Weights of a small masked image model: encoder width 256.
Rows from block 0 of the decoder of a small masked image model, named by matrix and row number. Rows with one number belong to one neuron. Each number is 128 + 32 x the weight over its row's rms, rounded and kept within 0 to 255. All counts start at 0. Numbers have three digits each.
Before each neuron's rows are labels from the 100 images, of 14976, where the neuron reaches its largest size: "strongest on" is what is common among them; "patch colour" is the nearest of a few named colours to the mean colour under the peak. Only what is clearly more common there than usual is listed. The data: retinal OCT scans (Kermany 2017). In brackets: how many of the 100, against the usual share in percent.
# gate: MLP gate (decoder.0.mlp.gate.weight, 512x256), inputs 0-85
# fc1: MLP up (decoder.0.mlp.fc1.weight, 512x256), inputs 0-85
# fc2: MLP down (decoder.0.mlp.fc2.weight, 256x512, transposed), outputs 0-85

strongest on: finding: diabetic macular edema (37 vs 11.7)
patch colour: grey (89 vs 24.9)
gate.507:156154124119116138148140111157140168143093149156142089126191146146199150075173131088086124130131104122159065164077122153135144152111225200159074096092129068089104117179120118182116137118056064122127129153141112136110095125111144077101187137130135109134203141
fc1.507:097113141133117116110134128119109112110132094089111158103149115119134113116135113166170117135099191217116145081127140080085118124112123132113162122113117126185172155118155070104152118147095217143137131102118135122131146100145150129171093112163164129145091154
fc2.507:167120125116114115135111142106120081148153113145209160158144123151113156103052114102175100118102203122145126103121055147150136108121111080114134135082098102084145128176109158168127137111155098142151160138165184133121124072154155129140159064163146201101181104

strongest on: finding: choroidal neovascularization (89 vs 29.4)
patch colour: grey (98 vs 24.9)
gate.360:121135143135142156175158173134138143115107071114119095087145204122145142148143147115140073085142169137123117159163138150096165091082182152103102160119144141152173134089088111141120129133113137145124105100101130128133096174121147085133104115244097115154158125
fc1.360:125127118112124117125133113148109109186110117151134130146112110131120131170054143083134138171174154165130152123137103187043159147155140139134043175140118131124141109149126138151122173160150076138138134163128129079118145137095128125182148107063153167096138071
fc2.360:115110137138132140112104127079093120167137095155161139138096145133115109123152142109106127102098132154114130198121142100120139147097255093112141129134122151140138143139125140147092153109105114133113141124103121117095135106133168144125109092151126129121092114

strongest on: finding: choroidal neovascularization (66 vs 29.4)
patch colour: white (82 vs 2.3)
gate.65:122127122103102120128148146092123110130096156119118144104125103148158144091134114177144160173113141146128133191065109095159148134115188170098190140092166116124128115130093111183158210102178116123114105109116121119107115093110130097133085121188067129151150162
fc1.65:123120128137149143161151181140123184126145176090147115140112145141149103130170148096129147119224150098166091079105084097120076144145191153097170104109132023163112137161112141145081086161192133164134111111110123098132132118138138119149158137122108101120133092
fc2.65:135130107118087120165102110152115179177128140191167091121150136072128159183101115145123153152129146187159152120054134128099076165113164133139133140087114080080156146052116073150092155164134164122104114130156145114048133098092085133122091143198131185112125135

strongest on: finding: choroidal neovascularization (59 vs 29.4)
patch colour: white (100 vs 2.3)
gate.231:133133155117107108151089125127186121107105155125094148078156157112125172045178159197153159146061126070203137165157166098144152166126163162103135098110163118119119152139170185153164172099095158169164185136150131131141096112123112114133121120148111129166150139
fc1.231:164126105110111134088134141172139174165203157168163158133139149169144162179126149081060151131174132208119109132097121220100098117158173121199100213088132129181122118122144128093104080095172112115120114105105092072090097100080106097111068124082112123096150099
fc2.231:161134099139121134127061154098084156125123089113131122104116161176121101110124165068183138144118080066238115101157091117118132136169147102143130135122082129172123118096114160156150087156141161189106090096120123104095070114124093143128115083197074116135110131

strongest on: finding: choroidal neovascularization (62 vs 29.4)
patch colour: grey (86 vs 24.9)
gate.277:158137110121109111082121165138098154144127161109154167150117135154122107109123099142167182153147150074080067103127126116095160150133066171093197133108116015166173132190135135080101170100178104158143135142125130117122129098111114123064164103139065111120141166
fc1.277:127121126134151148145116096113126078140113137119162100168111119166097095159084084093138132099177096118129163064188104099184104120170061134106131059116129210121088175107158100107130112156255179143120109162151130168136156171127132175197169143081120133108127184
fc2.277:119103123127132122112137133088136118152187108102164097144138122130136172187150212132132097137141119084158063122097118134111102171126132135091113153122180138147125124118041145116093138119090065141157172135123151154062096173116115142041171122119080163116139158

strongest on: finding: choroidal neovascularization (83 vs 29.4)
patch colour: grey (84 vs 24.9)
gate.115:143148110114120141114118117086130136142142106134167100142142161151137159096130091146132101040168157128135098110149141137148086094132146109128117083158043144141138148140055151120152146081088165118128147165131117106105090161138109069088140115110131063147114121
fc1.115:122117126108094121085131103113128104116127139147139109097097084120139129157115135132113132082034124122146132138131127158140129107149049150188088151085198129115124151148140170114176140097160112132156160166143154142126130141108139127060081131152129088141109197
fc2.115:117128210106147137146141142117134106128121170114157066142155124098166101141133123135159118102085108125152185187162116075115092160134136145199122132137084077125118136127040037171148133084123117106119112147096149142139145108118113133146150157123111085118175154

strongest on: finding: choroidal neovascularization (89 vs 29.4)
patch colour: grey (99 vs 24.9)
gate.182:159163141128115118119115129116162144090201122126100150092127145124166173148180151164167125122122109107115138141096124131170119067135105139143163133076152130122128204121114136136117091159123138122132145129141135113118085127114097053026086101103051127142105156
fc1.182:115129139134139140145122173187140113146101173113135120132160088124124108164131111113146151138124190147122135114195105108118142140188066101169149141148111153125187126170149152166159147125169136100099111101115114147133135094121122199195155150141177170132107056
fc2.182:131091144145147111126151090115125127127117145133087116125137078089122146164114081115099128096134095109090177147091163106118126063152101077104134151143177151125062140092094118136119085114139019123142113114202137124136144125147081157170139114110093112114083114

strongest on: finding: diabetic macular edema (64 vs 11.7)
patch colour: grey (69 vs 24.9)
gate.98:112144137146133127115066110115126112113167124149114141127164153162163193118178162164148149131105132114145172144150171136151146129164165162128142158131162136139120168169210207150176128137130164146139170131170148155151146143126090105113101115124074106114114090
fc1.98:145102136097098109119117150129142151103066135096126118112144073102100095159135153115118135133137152143120149082147106121099063130136111151163150139135110074155160118134217115096158155139122160146141142148124125108128102094123133131154080115114091151152145119
fc2.98:127158087139120124202128136137146143136112187160151121168117113164097114098098117101150132126140111171139173109137130093043091046125132104094110109176081082182160041127237138149157175183110099115106175130140103143122126145129163080149106210099098146085121184

strongest on: finding: normal (92 vs 51.6)
patch colour: grey (83 vs 24.9)
gate.436:081113097099109109109128085168118098158133133154150147133132118181144120154097116126091134107191139100098182133158103155126149166153137162169158161157116202176173152214143056119112149152185163127119106173132105141072128106085095127146136135065126087110140104
fc1.436:145156150140127143142134142144130088123149095102091148107103113143110100151086133107106124106136160055083179174131059148073174102127058157152139179140159099110189112174121116138099115176238189096100106116127128099118121109102127138140135118136091137117104122
fc2.436:101130141129144124197132112102126141128106151177147148108112100080146093165182085151116075147118096104161130116109117083122000165144116148167143154112082154147139107143115076186098114170119145139145110121159122098146138131124078126144185095117141155138125119

strongest on: finding: diabetic macular edema (37 vs 11.7)
patch colour: grey (73 vs 24.9)
gate.236:104136146144162152151139113070102086127117078111108076128100134135121157074096072098098142115151064139140119164196136196142159132152160135111040112116182191086106171086099149176121115105151150121111130138153159175167157202150145112135096147184168124140115107
fc1.236:174144109112098108105136116097146140110145103128131145106161131091130114116164134146105132147086169049125131095090194087102149085095186137101100178122098062112169076125163167128153118076091128170171156141105099075103109139143134157092166116157120079158203174
fc2.236:118132124109063100167165136083129091140093064135148135144171114163116103148104144100128133068063133149132164140129122160085138149144119100133081119090141109137108166120123152113164123150089161135200163178137087177159147095143130177059143125066125100095179175

strongest on: finding: choroidal neovascularization (82 vs 29.4)
patch colour: grey (96 vs 24.9)
gate.481:095119117111117151137137149110151129123157160144147132132158151168147196115140146166091133114139123154100129106124143181141096120153188125145084148122206153159100132133106127089109064082053084073080085122115096149099109139119099050142079100132097090142102076
fc1.481:136138150149146142142146156154134136120119126121140118123210169156147123132111180107154106162125153136155144123183154106050060205119126124117129136142174063085137124153148098135130169161143091116121116116110124096136129084108124107178115115114145145124192088
fc2.481:144135124104124090161097194095150043144128091110169121156107134115175133142147178112129133099063141253169172104103098119121134193137127172178145161107109170175106115106133167156166088134118148117103161124075097072172162088141124135127110066160163154129112136

strongest on: finding: diabetic macular edema (56 vs 11.7)
patch colour: grey (91 vs 24.9)
gate.315:136170153160148143125071110142128114117168146169117136132152161170174202126154158126156151119149114123159171143158143154131147131175145175138140159124173146134129198147156173160175108171152169124119162126174151143157133140109073088142094111108090132078109102
fc1.315:170164170154140154167160118178116189112137107125179101085175176111196114161156154080097097144189127123179117151091088138074108110098156108169082169112151157166117084092080073104066089167112117113136124112117142080147080134107141092111104114153110168118116150
fc2.315:225124096137150143102107170139161143157167128150114101131148036135091132100159103122167112119071141092118130129141097073053153110127102153151140093129156098120093109110123185164116139165125095152109109138151174187134105117138065116080106162116083117114128129

strongest on: finding: diabetic macular edema (66 vs 11.7)
patch colour: grey (69 vs 24.9)
gate.252:139169138153147138121082123133137110126181144170119142141165148178163204117156165145163153130133131105131185140171157137147142130179133183137147156130157138120139214156152183166184127173154171130125155118167146148144136136099069093116116111099079126078105095
fc1.252:145124123115106115124143146182125165139167090157187126101201162129182105162160168122099115146165117067126161150094079141095137112095140116162102170107225080159146153116112077117046077155127124115136119074100110073103085131103117077065120095124104158098138174
fc2.252:213116102113153107136125125116139121130153119163117109127136075101116137107156113102130092163122184116097139116155075106067204118143119108160144077120072139156056120095126120152100129164131113174158133174146138128152111071127133162134145061107130150097154078

strongest on: finding: normal (89 vs 51.6)
patch colour: grey (100 vs 24.9)
gate.338:142149131141133143120115144176126170097144125149125141105145145110112172145167202131090109119124133104114155122091098167112156164125141193162126156101083127162102151147172157117158170105092129122128136126135134103126131168160109094147123129122079157096144138
fc1.338:157154162145153156158196177160134192153158153119179152148118113093099108184136178095122140132207134103073206045096060191126156116128104123163143124144092115148092113154092102149092087163143115049073070097098105107090092103102135076121114091157125115134079108
fc2.338:102138121054128157080114162138144118081120090138158130147153085177103101089117165128067168167112090152130107197101137137137145176151057081154139137118167108123043143135132091084119124147182048189075126152097149127125144135061137160151126178183096132156102111

strongest on: finding: diabetic macular edema (54 vs 11.7)
patch colour: grey (89 vs 24.9)
gate.241:118159143160159148123081127126135115126181150163110142145145148177159199122134152143158169120142124140141165131170150144143136120194134189142147138118150139109122199168168180176167125148162158118105146120171146142151142141110073098143113117090095124086111053
fc1.241:150126149137119129151169152163152188140160132114189140106126146123129098166109178115131145172200139163167146121126090158102101103115145121183115142087143078184115129070099070135040092140121104117129112096111108077102083086096127104117072085116125153136099080
fc2.241:208130130144125098168149140105138115134153144134138102129142057103116164126142116135130086115123142121133083126119098112143163124193083119147170080125086082130112119134124108158122119165137143137139136149135144107174109097136127095132164143145068152110152134

strongest on: finding: choroidal neovascularization (80 vs 29.4)
patch colour: grey (64 vs 24.9)
gate.238:117104093118113126120121111146114123147158143117130110118055160138137138161151122107140133154151115116170106161126112175128128116128176187177130174107130125151041138115146159086075146111127123119124129124133103148114141117087115142139120138139089084155095070
fc1.238:111106116137129140137126077103138057113104101132081112124151131132137164097096160136115119040158060160145161150210114149174172106086192125152092131134203174105106152163118077199174067160119084136129124138146136151153160191154135148123149151071154119108116149
fc2.238:154117139119142129165116103136161087143157138105127152134169134123152173161101135199147116138079157077142156120097148105104174095116133139159155154101160090152116095182148133136113164131114110133141125159108147129163163126130144191107142102102078194144117137

strongest on: finding: diabetic macular edema (31 vs 11.7)
patch colour: grey (73 vs 24.9)
gate.194:129156141144132129126093124128141122113173131148107153129149146155166205127167147179174143143118154113150169151141177150143135130172151193124150169122140131139136179162185184144152138143142152131128152132165149148146134135117086090121096099107030112108106088
fc1.194:172138121123121123133158178157154199140103162158193133092158194149170088108179201098090120135100147153166087133102136142114159159108102090139164098128136067152093139163143118088112123098096153128135122106097093113086074097113134086120147117103105104154145157
fc2.194:123125081123135116209094138084151078107132146152203097151172131124135149109107130065153044112130167160122170094085127189148171119111128137154166134090177128095138009119054108164105153162133115143154145151140092128103155151135103119116192074151097148122117148