From a checkpoint of a small masked image model: encoder arch vit, encoder layers 14.
Rows from block 13 of the encoder of a small masked image model, named by matrix and row number. Rows with one number within an expert belong to one neuron, the router's apart. Each number is 50 + 15 x the weight over its row's rms, rounded and kept within 0 to 99. All counts start at 0.
Before each expert's rows are labels from the 100 images, of 14976, where the router gives the expert most weight on average: "top examples" is what is common among them; "peak at" is the part of the image that holds the peak. Only what is clearly more common there than usual is listed. The data: retinal OCT scans (Kermany 2017). In brackets: how many of the 100.
# router: slot weights (encoder.blocks.13.mlp.router.weight, 16x256), inputs 86-171
# gate: expert gate (encoder.blocks.13.mlp.gate, 8x256x256), inputs 86-171
# up: expert up (encoder.blocks.13.mlp.up, 8x256x256), inputs 86-171
# down: expert down (encoder.blocks.13.mlp.down, 8x256x256, transposed), outputs 86-171

# expert 5
top examples: finding: normal (82)
peak at: centre (39); top centre (34)
router.10:66 68 36 58 49 64 49 67 82 55 80 43 51 47 66 39 74 55 56 44 63 67 50 29 54 53 44 48 40 55 72 57 48 49 56 54 55 34 52 53 52 47 58 44 56 77 78 50 64 64 49 36 56 53 71 20 58 29 45 50 48 99 33 52 53 64 67 33 41 24 55 28 27 36 63 48 40 52 50 47 31 57 29 73 62 37
router.11:77 67 34 54 53 61 51 63 72 40 77 42 51 49 64 58 70 50 55 60 60 74 54 34 60 52 40 67 46 57 69 46 49 45 57 54 52 41 53 70 47 43 54 37 49 71 76 49 70 75 46 48 44 56 67 22 58 37 38 47 40 63 27 48 65 71 67 30 42 24 42 23 33 27 56 46 36 53 41 52 26 70 22 75 62 37
gate.7:19 33 43 44 35 56 61 40 47 56 41 43 42 34 42 38 40 77 37 58 33 29 39 28 55 35 46 22 46 37 39 66 50 18 34 45 68 61 44 58 47 37 52 42 60 01 34 59 56 66 56 54 69 42 45 39 52 51 59 81 63 62 58 73 35 04 55 63 66 32 51 44 43 70 72 71 69 72 49 72 59 19 68 44 45 70
up.7:86 35 49 37 32 46 50 42 44 58 40 45 52 42 40 44 41 76 44 57 41 45 42 63 55 51 50 39 41 38 22 45 43 32 37 46 49 68 46 64 59 58 61 19 74 31 33 61 99 66 48 88 51 26 42 61 52 53 59 77 50 49 59 61 51 44 50 48 69 17 54 68 75 39 62 51 67 47 44 53 63 24 55 20 53 61
down.7:46 45 56 87 57 63 60 74 81 45 68 23 72 57 54 41 48 65 42 46 42 55 20 49 36 58 57 45 19 47 21 60 71 65 41 30 53 38 59 45 30 64 45 69 41 46 46 61 28 57 59 56 62 65 70 76 35 36 69 43 46 48 56 70 59 44 70 27 45 64 56 31 44 70 58 40 49 56 39 69 44 74 45 64 65 35

# expert 7
top examples: finding: choroidal neovascularization (74)
peak at: top right (51)
router.14:34 48 73 41 60 39 60 38 22 33 42 50 45 70 33 70 23 34 34 55 43 29 48 60 53 43 48 46 58 41 28 42 35 33 34 39 47 57 48 45 47 29 43 53 31 31 15 41 21 36 45 47 44 44 38 59 50 57 56 59 47 17 66 62 35 36 39 53 60 60 36 73 60 53 26 41 26 40 47 29 65 51 73 39 47 62
router.15:33 47 74 40 64 36 63 37 19 32 39 52 45 67 32 67 17 36 32 55 43 27 46 61 53 42 42 44 46 39 31 39 36 34 33 42 47 57 48 43 50 31 37 54 30 33 16 40 23 43 50 49 45 46 41 57 51 60 66 59 56 18 57 60 35 34 42 49 62 56 32 69 51 52 32 38 27 38 49 27 65 48 67 41 48 66
gate.7:80 76 45 53 53 53 22 54 34 15 67 48 47 52 60 78 57 41 61 79 57 63 50 55 35 50 41 90 46 57 57 33 65 67 46 55 31 54 49 64 44 32 44 49 43 39 49 33 40 42 40 48 29 56 62 67 55 74 42 52 43 18 36 46 85 99 46 51 50 59 45 31 72 45 55 38 46 46 56 43 42 88 37 64 57 42
up.7:00 29 64 48 52 51 58 51 55 81 33 56 54 55 46 35 41 61 42 30 42 45 56 54 57 48 65 15 56 44 34 62 46 35 53 48 67 45 51 21 55 74 57 78 58 54 51 67 68 64 65 66 77 45 39 38 51 28 58 51 57 72 75 54 18 10 52 46 51 47 53 77 51 51 48 55 40 53 47 57 56 26 59 20 51 55
down.7:57 46 48 43 51 33 69 44 23 58 25 55 80 53 43 29 74 31 38 40 55 30 66 47 32 68 24 38 58 75 65 13 67 52 65 72 15 35 44 50 45 52 42 46 54 46 50 38 40 46 54 43 49 31 47 61 30 44 33 47 35 48 41 61 53 59 54 40 83 50 49 60 36 33 55 37 44 61 53 60 59 35 69 44 69 74

# expert 0
top examples: finding: normal (91)
peak at: bottom centre (66)
router.0:68 77 33 48 46 56 33 49 70 42 78 31 40 50 57 56 68 54 56 56 54 55 33 22 30 44 27 76 40 55 81 59 72 51 59 59 42 23 41 56 41 31 53 30 44 71 64 33 53 28 29 42 68 43 62 46 48 58 46 37 52 45 08 50 59 75 46 41 43 30 38 13 29 43 50 34 59 72 63 39 35 93 37 61 63 52
router.1:63 74 32 53 32 64 35 54 73 55 81 38 45 34 56 34 63 64 53 43 58 73 42 33 57 51 38 49 30 51 73 58 61 50 50 44 54 28 48 46 56 56 54 42 51 81 77 58 70 69 46 44 59 47 72 36 56 40 52 59 55 99 38 58 50 60 60 39 44 33 49 36 20 49 56 55 48 53 65 43 41 61 38 80 57 44
gate.7:66 43 26 37 37 25 39 31 29 48 34 36 35 32 38 36 36 63 35 43 34 31 29 29 57 30 24 56 41 36 31 34 32 21 40 37 40 43 43 58 45 57 45 38 56 69 39 69 83 70 39 66 48 40 36 57 37 89 61 59 68 39 29 59 82 68 74 58 61 41 39 47 50 47 56 45 61 61 56 25 65 44 63 68 36 65
up.7:92 58 44 73 47 52 46 62 79 61 62 75 55 37 64 42 66 90 66 48 59 83 60 42 46 57 49 48 31 62 73 53 47 50 59 54 57 36 62 64 58 42 56 38 49 81 70 47 67 64 62 33 51 60 57 58 56 49 24 41 25 64 25 51 46 75 59 59 56 39 47 04 12 43 50 48 41 47 78 31 32 63 42 82 59 37
down.7:24 60 37 59 22 51 56 58 68 49 50 55 53 29 50 26 79 54 60 42 49 47 28 41 45 43 21 64 51 42 36 86 33 35 46 63 45 18 33 57 37 47 10 60 64 13 37 52 47 48 44 37 41 68 46 52 44 42 38 53 59 71 33 49 63 35 59 49 35 49 44 68 66 42 49 47 37 56 44 37 42 42 53 66 61 57

# expert 1
top examples: finding: diabetic macular edema (31)
peak at: bottom left (87)
router.2:34 80 39 40 30 53 34 38 53 48 62 13 39 48 42 58 41 72 45 46 44 60 26 25 45 41 29 61 29 42 71 46 65 49 41 41 40 17 25 31 44 48 55 49 51 67 48 40 50 45 30 64 63 40 59 51 46 57 70 49 66 64 31 60 47 64 50 37 53 45 44 45 28 48 62 58 63 77 73 45 47 70 57 33 65 63
router.3:33 80 41 46 31 54 33 39 53 46 65 11 44 50 43 61 41 72 48 48 44 60 29 24 47 42 30 64 29 45 71 47 66 50 40 41 41 15 26 30 46 49 54 51 52 65 48 40 51 46 30 65 64 38 60 51 49 58 70 49 64 59 32 60 49 66 49 34 52 46 45 44 28 49 61 55 63 77 73 48 46 72 55 32 67 61
gate.7:50 53 46 47 50 80 24 56 45 40 53 58 53 40 56 60 54 84 51 51 32 63 46 51 24 57 71 39 32 38 47 14 39 55 39 47 40 97 42 38 41 47 48 74 67 52 48 48 23 26 37 24 48 49 40 47 30 35 60 42 67 50 79 51 26 60 36 40 43 57 53 71 60 44 52 48 41 49 23 62 44 95 51 00 47 56
up.7:48 47 31 45 37 77 39 55 46 33 55 57 54 56 53 53 41 76 54 36 39 74 56 57 39 55 77 28 38 49 54 34 54 51 35 50 37 78 41 40 38 57 43 77 60 49 50 42 17 17 54 18 55 44 56 49 43 36 58 52 55 53 76 51 29 67 41 44 44 66 59 68 54 53 60 64 42 50 20 68 48 88 45 00 45 53
down.7:60 57 37 76 42 29 52 42 66 48 50 63 71 89 42 51 72 06 39 74 34 61 60 58 70 56 36 36 55 37 66 29 48 32 33 45 34 39 56 46 48 66 52 47 79 51 56 59 29 47 63 63 65 49 55 73 34 55 37 56 58 77 38 39 46 49 24 35 63 42 61 28 82 48 34 51 15 58 59 59 51 73 46 36 29 64

# expert 6
top examples: finding: normal (91)
peak at: top right (34)
router.12:63 52 32 52 56 48 44 62 76 53 63 56 51 38 67 23 69 71 54 28 68 70 45 29 67 36 43 45 42 54 69 60 49 38 48 52 52 32 59 60 39 36 62 51 49 63 64 41 36 43 47 37 59 40 62 22 53 36 46 51 52 88 40 87 79 68 50 46 37 40 58 30 29 52 69 55 41 57 27 63 37 52 36 99 53 42
router.13:90 61 37 53 58 47 74 66 48 21 66 47 52 51 64 54 67 54 47 71 54 53 52 32 70 52 45 54 48 58 77 54 40 47 55 55 47 48 60 88 41 28 56 39 42 53 61 30 41 48 39 39 33 51 55 22 54 42 33 39 40 41 23 49 76 53 55 22 44 21 36 08 33 31 53 40 34 50 25 58 26 36 25 74 50 39
gate.7:78 51 55 64 60 56 57 65 70 63 61 78 57 55 61 65 64 99 56 72 47 80 66 57 48 56 58 40 46 64 67 55 53 63 51 62 52 48 67 59 61 48 66 44 46 61 65 37 54 67 61 44 55 41 57 61 60 45 25 27 25 42 44 43 40 69 46 46 53 20 42 17 43 42 39 31 36 48 48 50 34 49 36 53 60 40
up.7:22 50 45 35 43 43 41 34 29 36 43 21 43 42 37 35 33 00 44 31 51 25 35 45 48 43 40 60 56 40 38 47 43 37 46 35 46 52 30 42 39 46 35 59 55 40 33 60 41 35 36 57 41 58 42 39 41 51 75 76 70 57 60 59 63 31 54 54 49 80 60 81 56 52 63 73 64 49 58 54 67 53 72 48 42 60
down.7:61 38 66 50 40 34 49 64 42 45 46 41 54 58 63 29 58 56 30 56 35 56 46 56 60 47 55 41 53 69 37 45 56 63 42 35 36 61 47 51 37 54 55 44 62 44 51 63 43 48 40 44 42 66 50 65 60 62 57 35 72 88 34 58 57 62 56 51 43 93 58 43 65 58 65 21 30 31 62 38 26 64 47 60 46 56